Weights of a small sound classifier.
Model: 11.1M parameters, log mel input, arch vit, norm layernorm, activation silu, patch size [8, 8], layers 14, width 256.
Training: soap at rate 0.0013, 7500 steps, batches of 64.
Rows from block 6 of a small sound classifier, named by matrix and row number. Rows with one number belong to one neuron. Each number is 128 + 24 x the weight over its row's rms, rounded and kept within 0 to 255. All counts start at 0. After the name is the row's rms in percent of the matrix's.
Before each neuron's rows are labels from the 100 clips, of 14976, where the neuron reaches its highest value: "top examples" is what is common among them. Only what is clearly more common there than usual is listed. The data: short read English sentences (LibriTTS-R).
# fc1: MLP up (model.blocks.6.mlp.fc1.weight, 1024x256), inputs 0-127
# fc2: MLP down (model.blocks.6.mlp.fc2.weight, 256x1024, transposed), outputs 0-127

top examples: voice: male
fc1.20 107 [122 131 181 160 167 132 151 173 155 156 138 148 124 129 147 104  86  76 174 153 172 146 107 144 134 101  97 112 137 115 134  93 134 137 139 136 135 108 123 135 116 136 130 151 180 159 166 103 144 152 175 137 147 147 125 134 137 135 146 113 149 104  59 129 124 149 143 111 126 172 133 176 126 150 104 104 134 130 175 118 163 108  96 134  80 109 153 106 152 112  89 121 136 112 120 174 115  82  94 144 154  86 151  98  85 135 145 107 129 148  70 148 134  76 181 118 184 127 118 141 127 115 146 118 147 113 152 109]
fc2.20 107 [155 128 151 147  83 117 137 184  88 108 139 132 158 121 138 145 131 104 118 130 110 116 141 139 128 112 124 108 169 130 132 152 173 126 117 128 159 124 145 110 114 131 144 106 119 154 130 153 118 167 138 122 108 139  96 121 117  83  92 144  82 105 119 129 160 151 119 144  98 125 122 113 159 111 107 155 150 154 146  99 151 144 129 102  98 178 131 119 128 135 164 130 116 144 116 114 124 100 102 159  86 116 141 157 134 111 119 144 130 137 120 149  94 113 129 143 115 131  78 136 123 103 118 144 122 118 138 135]

top examples: voice: male
fc1.187 104 [133 149 123 119 120 172 189 132 140 120 129 132 156 165 155  96 150  88 127 130 129 136 143 134 113 109 140 130 121 126 118 167 167 149 129 174 152 125  97 106 123  89 124 148 141 122 134 133 109 130 156 135 159  82 132  97 106 135 154 159 108 173 119 122  94 118 119 109 101  99 103 155 134 144 160 127 159 144 168 148 130 158 123 126 120 143 135 123 153 126 111 140 167 129  83 145 118 147 177 124 139 130 114 116 153 145 114 177 119 107 142 162 132 154 128  97 159 135 118  94 121 116 127 133 161 144 125 134]
fc2.187 100 [136 130 127 137 122 144 105 107 148 113 149 128 169 149 149 157 119 142 100 130 109 157 185 105 140 132 180 138  90 139 156 135 136 125 131 148 127 123 147 121 127  94 148 135 109 122 108 127 150 137  46 121 133 120 113 103 151  98 141 130 109 118 151 100 145 122 140 172 129 129 129 112 188 122 110 109 105 145 144 167 175  76 136 147 130 114 145 102 147 119 123 187 148 129 113 141 101 107 169 124 133 125 127 153  86 127 123 155 126 119 125 121 102 138  85 119 113  93 115 109 120 122 115 136 126 108 149 157]

top examples: voice: female
fc1.514 098 [116 134  96 103 142 132 135 117 134 101 175 121 152 166 115 108 169  98 132 125  96 142 108 124 129 142 107 105 148 111 107 107  79 100 131  97 149 132 130  69 160 146 117 129 102 137  97 128 135 119 111 145 139 135  78 131 139 147 148 149 138 138  98 122 116 149 158 101  94 144 134 144 138 157 116 141 117 111 135 105 105 143 134 114 123 101 191 150 130 146 136 146 139 101  79 156 123 114 118 119 127 128 143 130 109 164 119 170 110 148 120 177 147 164 156  99 143 134  87  98 103 111 119 124 138 151 136 177]
fc2.514 104 [105 101 168 170 168 157 136 100 110 143  67 151 147 128 110 163 109 167 152 149 136 140 119 171 129  79 133 143 100 102  89  92  56 129 122 133 127 178 132 123  96 112 146 126 105 162 114 128 139 109 162 115  35 128 154 100 141 149 126 117 162 129  84 112 151 139 134 154 161 127 144 126 111 151 156  89 165 142  89 146 130 114  90 140 102 100 121 118 133 137 127 131  73 151 136 109 142 117 127 166 100 118 159 101 113 182 114 126 124 147 196 102 115 171 163 144 141 111 129 126 145  93 129 126 144 128 149 134]

top examples: voice: male
fc1.403 103 [118 110 196  94 145 100 132 111 153 193 123 151 140 111 121  68 149 111 117 110 143 113 157 104 107 115 167  98 130 172 110 143 120 142 170 104 121 146 106 112 135 170 139 105 145 130 120  85 130  88 183 143 147 114 193 118 137 121 129 148  88 118 114 131 135 127  99 155 149 134 124 120 133 127 140 152 125 117 111 128 132 161 106 114 155 143 108 106 162 142 115 159 124 119 128 160 145 102 104 122 136 122 136 143 105 108 108 151 124 158 136  97 132 147  48 141 126 117 117 140 156 140 110 117  75 131 126 151]
fc2.403 098 [134 108  74 170 155 151  86 177  97 115  67 151 135 143 111 125 123 119  75 132 142  64 123 126 130 162 101 135 121 132  97 114 118 138 111 124 105 138 153 158 133 101 126 158 100 115 129 175 104 126 130 146 136  90 140 119 120  99 155 124 140 125 152 173 129 100 118  97 152 140 153 125 163 128 110 109 129  97 124 146 133  86 138 127 125 116 103 120 107 163 109 112 129  99 113  88 122 133 130 116 103 145 134 140 137  97 127 134 142 134 124 116 134 120 152 149 138 120 130  94 124 115 125 113 127 127 143 145]

top examples: voice: female
fc1.13 103 [140 109 122 107  96 157 146 130 136 114 146 151 124 109 166 134 131  86 147 104 103 140 157  79 100 152 166 106 128 143 109 108 106 165 166  91 181 142 130 124 162 147 146 153 179  98 181 118 133 150 118 153 133 148 103 116 130 121 137 118 129 130 127 145 127 161 146 151 114 127 164 126 149 143 142 102 137 172  71 107 139 144 180  96 113 158 111 120 105 129 114 127 110 146 119 146  97 142 123 133 118 138 148  66 104 119 142 124 128 107 170  87 150 102 172 107 134 143 152 158 164 114 115 103 143 106 123 112]
fc2.13 103 [193 161 112 122 107 121 154 113 109 171 113 137 104 109 109 169 132 107 129 132 140 156 139 172 170 105 108 113 142 150 100 138 118 128 119 164 127 130 154 116  88 154  89 143 140 104  87  63 107 101 145 122 138 124 132 154 120 131 152 160 132 150 105 119  75 123 150 140 165 185 151 166 124 174 111 173 107 141 103 127 141 125  94 109 151 111 101 161 113 158 130 147 113 130 148 104 131 130 139 136 132 167 153 108 119 114 116 156 130 105 124 144 171 111 133 107 113 126 114 150 156 137 136 150 133 137 157 138]

top examples: voice: female
fc1.732 101 [ 97 115 134 124 140 153 132 125 130 144 134 139 127 115 109 137 133 132 113  85 165 148 133 119 101  92 118 120 183 143 126 133 144 139 115 107  91 114 188 158 131 149 150 123 136 105 160 119 125 115 126  99 159 125 122 113 167 139 114 171 136 130 121 149 171 139 141 153 116 128 151 167 181 122  66 138 145 125 135 139 164 134 154 102 163 151 138 132 177  97 166 111 142 114  81 138  93 144 143 160  98 157 120 148  80 108  94 109 138 139 147 131 131 144 118 133 111 120  62 143 125 102 158 148 141 125 169 145]
fc2.732 105 [150 111 128 146 101 172 128 140 145 113 157 143 106 142 172 149 172  84 155 126 137 110 119  94 110 158 140 126 117 101 143 175 178 151 152 142 113 104 165 153 137 136 164 117 110 133 149  57 126 148 146 119 149 154 134 163 151 131 101 132 125 132 106 118 141 189  69 145 124  99 144 114 129 102  99 124 125 113 124 105 169 139 165 155  79 154 102  88  97 155 147 138 167 110 160 135 126 148 132 102 146 122 120 162 142 145 147 126 111 135 167 156 140 130 112 103 130 171 154 168 147 104 131 118 150 115 131 149]

top examples: voice: male
fc1.574 100 [117 103  88 133 146 144 113 148 167 149 116 163 162 141 163 158 138 143 169 107 118 129  95 128 114 120 133 117  94 144 112 111  99 104 177  96 102 101 100 114 137 122 115 131 105 169 126 122 183  88 113 123 145 137 149 104 161 140 109 138 126 128 110 142 104 110 165 125 161 181 162 122 113 123 140 134 126 147 123 148 138 128 128 121  95  85 117 121 178  92  93 152 144 110 153 128 119 150 113 123  80 141 140 145 115  88 125 103 133  97  98 176 106 124 126 136 148 136 104 192 140  96 140 112 112  85 130 130]
fc2.574 095 [168 113 129  91 131 114 100 174 120 136 137 169  94 143 132 146 154 144 142 138  87 179 108  70 121 128  95 150 166 122 155 122 112 142 119 114 137 120  65 147 105  90 131 148  98 160 141 127 148 131 147 149  96 125 128 135 150 157 125 133 136 130 162 133 142 164 115 136 144 115 100 115 132 181 128  55 126 111 150 139 132 147 134 137 113 134 172  82  73 140 155 120 118  98 134 124 122 132  76 140 153 103 105 109 134 101 101 122  83 142 166 152 134 126  82 115 132 110 141 115 135 120 148 121 120 148 125 113]

top examples: voice: male
fc1.47 100 [148 142 147 168 135 131 143 151 116 117 138 130 123 170 127 147 152 111 101 114 109  82 145 134  76 165 169 106 116 107 165 119 134 131 137 176 152  92 172 118 104 110 150 142 104  88 108 158 131 144 132 112 135 112 152 144 103 178 115 141 111  86 142  90 124 138 107 171 133 113 107 132 138 112  98  99 122 104 122 123 108 138 111 140 124  98 108  70 153  82 145 117 104 137 115 102  67  84 133 132 129 128 148 166 110  85 147 177 126 130 155 155 122  52 133 122  96 139 129 161  98 168 112 129  90 107 100 154]
fc2.47 108 [149 108 102 125 110 143 136 130 125 120 106  90 144 116 106 156 129  94 133 115 131 142 103  80 114 108 107 124 142 181 115 153 118 131  85 125 155 113 139 133 135 169 154 132 158  87 102 139 106 182 172 120 145 136 111 161 148  87  79 139 168 124 148 108 143 141 170 144 186 126 168 100 153 132 135 142 158 127 135  94 121 103 119 150 141 157  95 136 128 153 180  76 148 195 121 122 124 135 131 127 126 155 100 166 124 125 148 108 121 102 113 150 109 142 146 119 156 141 148 182 135 132 142 131 110 106 101  74]

top examples: voice: female
fc1.589 100 [145 131 130 118 108 142 147 137 138 122 115 100 133 142 139 118 129 150 115 121 112 133 149  87 156 132 175 111 142 146 112  69  89 138 163 149  98 134 132 160 162 152 141  84 128 178 132 169 143  90 155 138 147 120  96 123 107 124 121 116  80 119 108 122 132 113 145 154 159 126 106 154  85 113 132 125 121 104 136 121 117 131  92 123 132 103 112  85 101 142 143 162 121 137 181 137 160 135 162 135 118 134 102 114 106 123 116 115 112 154  94 133  96 118 119 143 162 127 154  98 141 142 137 155 124 114 173  88]
fc2.589 098 [137 139 139  97 143 132  95 161 112 173 121 153 150  97 145 101  92 195 140 147 124  95 174 189 151 134 118 147 139 131 134 145 159 130 149 115 176 131 128 119 139 106 166 187 154 119 133 132 103 152 113 111 110 114 122 131 136 135 162 153 105 158 128 106 139 161 133 101 129 156 124 116 100 152 137 111 117 167 111 119 110 140 166  94 189 127 154 125  96 117 176 109 138 156 157 122 162 110 125 131 128 128 131 136 134 169 133 160 122 157  82 109 124  92  91  96 139 110 142 131 142 123  77 163 119 103 134 112]

top examples: voice: female
fc1.21 103 [155 100 156 166 150 100 148 103 143 157  79 129 123 144 122 127 152 164 118 146 102 130 152 148 133 150 108 124 111 125 145 134 139 155 125 107 143 112 108 134 125 127 148  81 101 125 149 103 146 108 128 113  99 162 144  99  96 168  79 128 109 111  89 139 123 121 193 176 193  97  99 123 137 136 173 121 150  80 198 134  97 107 125 133  86 112 120 160 131 123 118 118 103 111 152 130 129 155 163 139 126 152 115 119 140 115 104 111 113 107  86 111 144 104 104 145  93 107 118 128 112 127 128 112 121 153  90 125]
fc2.21 096 [117 119 117 156 144 107  92 103 144 148 133 146 128 108 125 117 157 109 131 151 115 112 138  59 109 132 130 113 116 143  74 148 173 146 134 110 182 103 134  95 152 150 123  99  99 127 163 158 122 116 117 120 183 105 115 126 133 163  43 117 153 151 139 114  99 122 111 114 153 104 164 125 107 111  95 129 116 118 139 115 126  81 161 177 106 122 116 140 171 116 115 170 161  85  96 124 113 150 113 133 129  82  98 162 118 127 153 110 131 108 158 112 176 157 130 145 122  96  79  81 131 129 163 137 102 117 136  96]

top examples: voice: female
fc1.509 110 [166 102 170 147 175 122 117 108 157 127 118  62 133 110 121 116  83 136 112 101 136 131 128 105  87 149 135  97 121 112  86 148 136 133 126  84 130 153 151 112 113 176 134 148 148 168 128 131 139 151 147 118 149 129 126 127 134  99 115 162 126 108 153 101 128 122 128  84  82 169 136 113 142 108 115 109  96 144 109 122 122 102 142  97  84 123 133  86  79 123 148 146 116 142 103 120 115 137 101 124 159 111 158 158 142 126 132 148 136 168  95  94 106 160 161 129 131 122 105 115 162 132  98 116 179 140 126 133]
fc2.509 101 [ 82 148 117 139 131 151 109 161 122 121  91 130 135 136 152  75 143 101 129 105 170 108 125 147 156 107  92 156 136 117 134 104 140  80 149 103 103 109 150  96 126 171 103  79 130 145 117 138 125 151 142 128 111 152 101 134 129 181  85 169 111 127 105 117 155 134 145 154 160 155 100 154 114 163 153 147 148  83 150  91 129 141 113 113 126  96 125 147 140 138 103 130  94 142 120 128 135  82 128 112 103 141  87 160 163 151 134 107 137 147 182 126 151 159 140 157 129 152 152 114 155 121 138 134 116 126 129  99]

top examples: voice: male
fc1.120 094 [122 157 131 109 138 148 145 112  98 135 157  96  99 106 127 142 124 154  67 161 151 135 155 155 161 106 117 108  92 134 163 176 123  78 107 127 118 136  87 150 133 120  77  95 113 150 154 135 115  81 156 116 144 109 138 112 134 127 135  99 154  91 145 144 125 131 137 141 154 159 180 138 107 155 169 133 137  95 142 136 105  99 124 166 132  98 154 146 115 127 101 144 115 144 143 100 134 158  73 147 196 127 172 133 122 169 139 183 135  88 134 124 156 117 145 131 106 111 164 130 113 120 110 173 117 101 146 114]
fc2.120 097 [120 122  98 119 134 140 190 110 101 130 131 138 120 135  98 116 118 151 124 174 159 168 149 119 168  93 146 127 129 108 160 130 137  92 123 151 150  97 104 130 107 105 130 130 132 131 143 118 127 158 139 156 141 117  81 125 132 151 113 146 122 114 103 145 122 144 149  84 136 143  88 134 149 131 140 130 164 132 170 105 155 111 122 110 123 141  95 129 158  62 115 125 141 117 132  86 185 108 106 129  78 138 134 110 135 141 151 155 132 101 138 104 114 108 120  87  90 152 100 127 126 148 127  96 104 135  91 108]

top examples: voice: male
fc1.279 103 [117 163 115 132 115 134 119  96 121 141 114 132 142 120 111 142 138 111 126  88  94 116 139 139 126 125 138 123 157 156  97 116  76 107  70 125 150 134 144 126 123 102 139  86 146 123 143  81 147 166 120  81 104 168 136 123  92 156 144 100 142  85 144 144 123 112 105 150 137 106 165 143 151 104 135 160 157  74 111 144 168 127 161 112  68 144 132 130 141 148 118 148 118 164 134 138 108 136 140 113 167 134 125 129 146  82 145 162 142 132  89 133 108 125 127 128 136 124  93 158 156 164 127 111 171 148  95 134]
fc2.279 101 [134 143 139 144  71 109 149 143 123  99 126 120 156 140 114  53 110  72 135  81 112 118 129 140 128 131 136 140  95 118 147 159  97 161 147 121 102 117 131 117 119 134 109 124 164  83 155 148 154 122 135 135 158  98 131 150 164 137 118 143 111 123 129 104 141 118 149 116  80 113 134 131  81 140  91 148 114 116 132 109 105 117 127 130  99  99 125 119 139 143 181 158 148 132 114 103 143 142 202 100 156 149 118 138 156  66 141  58 111 126 142 174 105 158 186 134 122 134  93 127 134 102 149 131 139 103 118 131]

top examples: voice: female
fc1.281 098 [146 122 101 121  85 111 112 124  78 156 160 113 153 129 180 121 112 151 106 133 172  94 145 119 130 172 161 128 149 113 120 150 115 135 127 129 133 161 159 123 117 114 144 127 104 158 156 140 163 130 158 120 136 146 125 102 175 153 105 110 131 133 105 128 140 101 152 133 163 124 113 133 142 194 154 116 132 119  93 116 129 123 110 155  84 133 102 135  95 109 112 150 130  84 157 102 139 116 143 128 150 144 115 135 140 133 152  78 107  86 141 157 131 114  84 132 135 163 130 123 123 154 174 155 106  63  98 143]
fc2.281 101 [110 151 141 136 143 141 142 131 139 137 137 139 162 192 126 113  93 123 132 137 143 129 126 103 118 151 114 110 138  99 167 113  66 111 130 158 149 118 144 166 146 159 149 140  92 113 143 136 132  95 116 115 121 153 126 116 133 154 135 149 127 155 109 116 136  85 126 109 146 127 124 133 149 108 121 113 166 127 159 113  98 113 147 115 129  77 117 104 173 107 115  86 144 120 112 148 153 146 133 118 133 127 160 107 150 147 156 116 125 123 128 157 156 100 109 124 186  93 162 119  78 150 127 101 121 165 105 142]

top examples: voice: female
fc1.304 102 [180 109  92 138 143 128 143 104 147 121 132 109 159 100  93 124 143 145 160 161  97 137 131  62 141 105 119 152 132 104 104 126 133 144 123  80 145 106 139 113 119  86 124  71 104 105 148 116 148 160 105 126 110 132 112 142 122 126 145 138  77  95 114 134 147 108 124 153 128 119 125 172 109  89 131 146 167 127 121 143  96 175 108 126 119 116 180  90  69 147 113 184 118 130 130 161 107 115  98 132 116 129  91 132 112 110 149 126 163 113 135 106  99  88 124 138 146 165 139 159 120 122 132 157 133 134 133 107]
fc2.304 095 [159 133 166  78 154 159 119 139 155 109  90 124 116 155  97 159 125 117 164 101 154 104 122 131 117 122 128  76 110  98 138 124 115 110 126 137 152 110 125 154 103 155 141 135 127 125 113  83 158 102 148 145  96 136  82 148 127 139  89  97 118 116 128 134 121 139 110 135 137 123 130 147 124 119 130 119 172 115 114 110 133 169 115  98 131 105 133 131 139 130 141 103  99 146 127  96 120 100 130 118 107 157 131 142 119 167 117 140 127 124 147 134 125  96 127 131 163  73 185 163 105 160 159 116 112 152  61  94]

top examples: voice: female
fc1.528 099 [115 143 147 118 131  95 101 127 115 158  97 119 126 172  96 118 123 133 152 126 108 118 120 133 149 146 144 126  92 124 129 161 127 141 117 122 143 121 137 108  89 140 161 139 129 118 124 142 139 137 136  85 103 119 147 127 166 125  81 122 156 146 115 101 111 116 145 126 120 177 104 110  90 158  99 136 142 113 161  88 148 107 146 138 147 129 116 142 175 124  93 166 125 148 183  83 105  94 121 105 180 143 144 132 104  80  97 137 131 144 193  91 150 139 169 115  99 139 102 129 122 165 130 118 136 134 146 139]
fc2.528 100 [147 112 117 128 154 104  88 157  86  95 138 140 147 141 110 112 117 115 130 142 128 112 144  84  95 137 121 116 143 156 157 123 130 106 152  91 160 120 177  99 116 117 171 107 112 139 123 143 103 156 133 135 116 120 162 153 194 120 131  72 118 160 133 128 120  99 143 130 146 112 123 135 109 132 107 152 133 136 148 128 147 137 110 136 110 149 110 113 120 150 144 121 146 102 129 130 153 133 123 153 132 121 133 147 150 106  99 159  91 133 167 136  78 138 165 159 113 138 124 154 110  92 126 140 122 130 107 126]

top examples: voice: male
fc1.146 093 [134 159 130 145 116 174 128 175 140 154 143 135 141 125 177 156 126 123 117 109 137 126 125 121 160 141 129 108 145 141  99 125  77 137 123 159 146 116 160 112 176 129 151 143 126  72  61 117 118 165 109 173  94 129 134 151 158  93 126 144  91 153 144 164 155 131 143  99 105 152 117 199 109 140 111 120 120 153 118  99 118 116 127 161 153 142 103 136 114 109 114 107 136 124 153 123 129 126 140 138 182 111 151 166 127 132 118 125 127 113 152 149 112 146 127  86 157 116 131 129 132 133 157 210 115 127 136 196]
fc2.146 090 [114 111 142 109 114 139 121 135 116  85 153 132 124 104 160 154 126 126 175 142 135 175 163 162 135 156 113 133 116 141 109 109 129 165 145 140 120 130 137 133 139 114 122 141 133 118 113 117 142 129 106  84 137 140 104  76 153 108 112 139 152 115 107 144 114 131 153 111 115 146 132 148 141  69 171  60 152 144 125 126  74 148 109 205 121  88 136 155 129  82 150 161 109  98 141 129 139  91 105 153 112 141 134  83  99 145 151 147 161 135 131 121 119 112 131 117 149 144 114 134 119 115 100 141 113  96 134 132]

top examples: voice: female
fc1.287 097 [120 170 162 141 142 133 124 139 159 102 106 129 133 133  91 141  85 110 145  84 164 125 161 176 114 125 150 124 163 138 138 140 161 114 164 166 178 135 142 196 137 158  85 134 136 147 138 156 130  86  90  90 118 133 115 104 127 141 122 147  65 137 115 112 161 122 145 119 141 142 105 153 125 143 113 154 139 150 113 148 151 120 132 116 105 133 147 106 161 121 108 155 145 135 114  93 154 143 147 106 168 139 121 143 114 142  83 165 177  98 108  95 112 149 109 121 139 123 141  97 120 142 119 142 128 103 190 132]
fc2.287 107 [130 162 127 146 107 107 146 141  91 131  71 111 112 128 147 106 135 143 143  99 128 127 132 115 117 113 104 140 123 112 121 115 162 119 118 153 112 125 138 155 121  98 145 148 181 117 127 148 111 105 135  90 133 146 172 130 143 129 155 146 125 136 123 114 147 117 122 119 128 128 102 127  84 139 164 154 175 137 139 109 152 144  92  84 104 158 132 113 138 120 138  94  86 128 163  75 110 136 113 125 155  96 105 155 128 117 125 155 143 150  99 139 140 164 101 138 132 163  96 125  67 125  71 110 156 110 145  97]

top examples: voice: male
fc1.727 102 [134 114 105 132 133 128 121 101 151  70 123 104 145 157 129 139  90 160 122 106 156 167  99 147  94 139 128 137 163 157 124 120  93  98  95 111 138 158 112 169 138 115 128 111  99 128 114 133 120 117 149 139 104 137 104 114 107 120 134 144 129 105 135 107 145 154 135 207 167 137 115 147 121 153  96 128 151 106 160 107 123 174 156 146 126 113 138 136 134  94 148 130 130 136 155  66  78 111 141  76  88 166 169 167 166  95  89 161 116 129  90 124 103 157 156 152  96 114 128 135 129 151 122 123  94  99 146  72]
fc2.727 100 [107 108 103 103 141 116 165 155 107 120 173 158 151 152 117 128 136 118 130 102 161 103 126 176 105 166 132  78 136 122 128 134 142  92 101 129 129 140 128 121 132 112 140 140 105 123 103 101 142 143 163 131 117 118 130 109 155 120 139  94  69  97 145 143 177 137 138 137 135 138 148  82 174 124 153 136 115 177 147 108 118 151 125 113 107 102 166 128 146 139 164 143  85 136 121 104  95 136  90 112 134 151 136 124 159 139 126 127 106 114 159 103 159 169 118 119 119 157 145 148 138 109 110 130 138 124 109 109]

top examples: voice: female
fc1.264 104 [132  97 158 147 153 120 116 124 106 134  94 124 143 128 126 156  94 123 124 101 146 135  99 122 137 122 160 163 122 142 125 115 139 108 135 104 148  59 155 150 106  78 102 131 159 145 133 105 122 124 109 151 155 161 104  82 145 141 181 125 160 105 131 113 124 115 116 111 126 141 120 142 112 112 131 177 132 124 124 137 120 113 107 110 119 143 148 117 102 115 164  86 142 146 115 124 112  74  86 100 125  87 114 157 155 102 145  91 122 178 114 134  97 143 138  89 151 136 135 101  95 135 120 110 139 116 143 127]
fc2.264 105 [147  85  99 140 160 165 152 133 123 122 136 117 121 113 170 149 135 119 124 111 105 165  93 126  77 158 163 114 190  94 128 149 130 144 124  90 117 176 107 155 131 105 139 126 101 142 114 125 113 108 162 104 143 128 115 100 172 140 126 135 156 120 142 110 108 114 130 141 179 112  94 113 110 141 134 146 127 170 119 151 111 154 103 124 128 127 146 121 137 143 121 126  76 111  97 121 106 150 135 101 104 123 114 140 125 170 150 154 153 140 140 126 151 132 149 153 122 116 132  98 163 145  92 130 132  97 134 163]

top examples: voice: male
fc1.762 095 [138 158 175 135 161 130 137  91 116 187 137 116 161 146 168 114 169 152  88 195 112 110 140 164 108 131 113 144 105 129 141 142 118 130 128 144 128 118 155 142 133 178 122 106 110 143 143 161 133 124 155 147 149 136 102 119 150  94 139 118 131 130 167 105 106 124 174 120 138 162 121 134 164  97 103 130 110 118 151 136 112 115 136  98 118 111 122 109 123 106 123 101 147 124 137 101 121 118  93 142 186 143 141 142 157  82 135 113 110 108 117 116 159 140 148 145 167 137 104 143 168 136 131  89 150 113  72 140]
fc2.762 095 [129 109 126 117 117  92 111 110  98 118 131 142 145 103 140 131  84 143 132  99 120 171 115 146 167 122 120  92 148 154  95 156 140 106 136 155 153 153 120 121 139  95 112 137 104 161 133  70 109 165 123 124 154  99  76 116 111 111  46 133 119 114  96 127 101  95 111 139 137 138  92  68 154 146 134 105 159 162  97 130 138 114 129 135 144 154 110 102 114 118 139 132 102 114 122 125 142  83 141 126 107 143 133  87 147 145 110 109 132  93 134 158 163  96  95 141 139 115 111 139 138 135 108  96 121 152 134 140]

top examples: voice: female
fc1.636 095 [128 145 145 164 139 135 136 119  85 158 108 144 105 110 123 140 132 125 120 123  95 152 135 152 133 125 114 102 108  82 137 138  91 111 115  62 168 139  94 149 129 163 104 108 161 168 142  86 126  75 166 114  90 180 119 137 167 119 128 145 120  99 124 125 152 146 104 104 141 119 109 148 141  88 118 162 130  94 124 152 155 109 185 141 151 150 136 137 133 163 120 170 102 155 167 117 167 142 155 114  94 122  93 100  90 123 115 119  92 135 146 131 119 114 109 145 139 162 100 150 192 161 155 113 144 148 139 122]
fc2.636 100 [141  96 174 138 152 101  92 144 141  89 135  78 132 128  92 143 124 117 124 149 155 123 104 133 137 107 160  79 118 174  90 156 139 149 104 122 142 141 121 136 131  80 138  45 112 135 107 108  86 154  97  88 118 121 150 152 113 150 148 101 125 127 123 159 173 128 150 141  93 108 104 144 139 139 151 133 164 150 140 157 114 105 134 146 136  94 123 159 148  78 115 160 139  55 141 124  98  99 139 110 174 129 175 108  90 121 134 148 171  94 137 132 120 143 135 103 122 107 139 115 131 126 125 122 166 155 148 176]

top examples: voice: male
fc1.479 100 [134 123 122 156 107 136 168 110 159 120  92 106 166 148 115 104 142 102  87 147 109 122 112 115 138  97 102 137 158 118 117 147 138 118 100 105  89 158 159  98 140 135 160 134  81 134 152 124 102 131 119 136  61 116 132 131 122  89 141 100 102 117 134 130 104 122 100 141 100 109 153 154 156  83 113 157  93 147 115 152 115 142 137 113 104 158  82  99 131 143 123 133 144 157 149 160 105 121 113 130 160 113 139 106 112 127 117 131 117 117 141 120 148 144 123 131 155 160 143 138 162 104 106 139 125 119 114 169]
fc2.479 101 [134 198 168 127 143  90 100 151 164 135 131 147 127 155 148 161 170 116 106 125 116 143 102 115 125  95 139 123 143 133  92 141 123 124 138 140 155 104 129 185 120 120 121 137 138 120 147 142 153 169  77 101 182 138 134 128 167 113 108 135 166 132 127 113 161 146  94 134  96 114 122 142 175 116 100 121 158 102 117 155 121 135 154 120 120 162 151 158 137 134 128 128 135 116 143 154  86 161 161 118 112 128 126 101 116  96 128  97 132 101 128 120 147 113 105 165 138 148 155 126 120 118 135 102 180 119 106 159]

top examples: voice: female
fc1.694 099 [159 121 137 160 189 131 125 130 112  93 126 145 165 162 128 106 132 162 160 129 127 142 153 167 133 131 100 123  85 103 138 134 114 111 110  89 130 121 114 185 130 112 120 120 129 125 124 115  66 131 158 144  97 127 101 142 135  90 163 116 148 146  96 166 146 115 136 113 103 145 175 191 146 131 125 129 141 140 133 111 140 104 111  52 138 117 156 166  92 149 175 160 182 102  72 100 162 157 112 152 101 162 101 158 142 108 117 152  97 129 133 105 102 121 123 162  80  65 150 108 142 110 150 105 142 124 100 135]
fc2.694 100 [119 112 145 106 111 121 135 140 133 113 144 143 123 153 159 114 112 145 159 116 118 161 156 148 175 105 146 169  97  87 151 127 159 127 132 165 158 146 186 126 141 126 115 122 134 126 109 169 116 109 132 123 132 173 137 117 102 179 147 154 179 128 126  90 129 118 138 122 176 167 164 127 122 150  97  87 134 119 147 138 161  86 116 153 181 151 114 127 123 138 132 122 171 134 145 128 100 114 112 133 152 167 173 126 120  95 155 125 138 135 152 141 128 156 117 149 107 110 136 109  81 163  86 128 146 127 133 123]

top examples: voice: female
fc1.558 100 [ 78 116 135 112 121 140 134 142  80 149 124 121 126 157 138 105 127 113 139 114 171 151 120 148 130  99 127 144 115 100  96 132 113 134  97 128 169 156 107 170 133 167 167 199 145 106 116 114 142  97 103 139 147 137 173 128  88 109 137  97 112 126  93  96 128 143 166 126 123 115 135 158 100  99 134 122 123 149 163 136 146 186 112 129 131 126 149 127 120 126 129 136 144 144  87  89 141 101 132 151  95 105 139 126 143 147 104 145 107 135 156 131  85 108 151 123 163 136  83 118 103 120 144 105 113  70 148 117]
fc2.558 093 [117 117 151 128  92 108 178 112 129 130 144 149 120  89 158 147 115 132 147 144 107 121 130 148 139 153 141 127 117 136 148 120 146  88 157 120 161 119 153 164 172 134 117 115 140 125 162  75 115  76 104 104 157 121 146 154  99 151 125 118  97 126 147 117 130 133  92 157 161 108 131 136 158 127 111 126 123  84 141  99 127 146 121 131 118 103 130 125 122 151 133 152  95 146 139 112 162  81 118 161 117 112  90 152 138  99 105 116 143 128 153 117 148 142  87 115 149 150 140 107  98  71 145 125 171 149 117 130]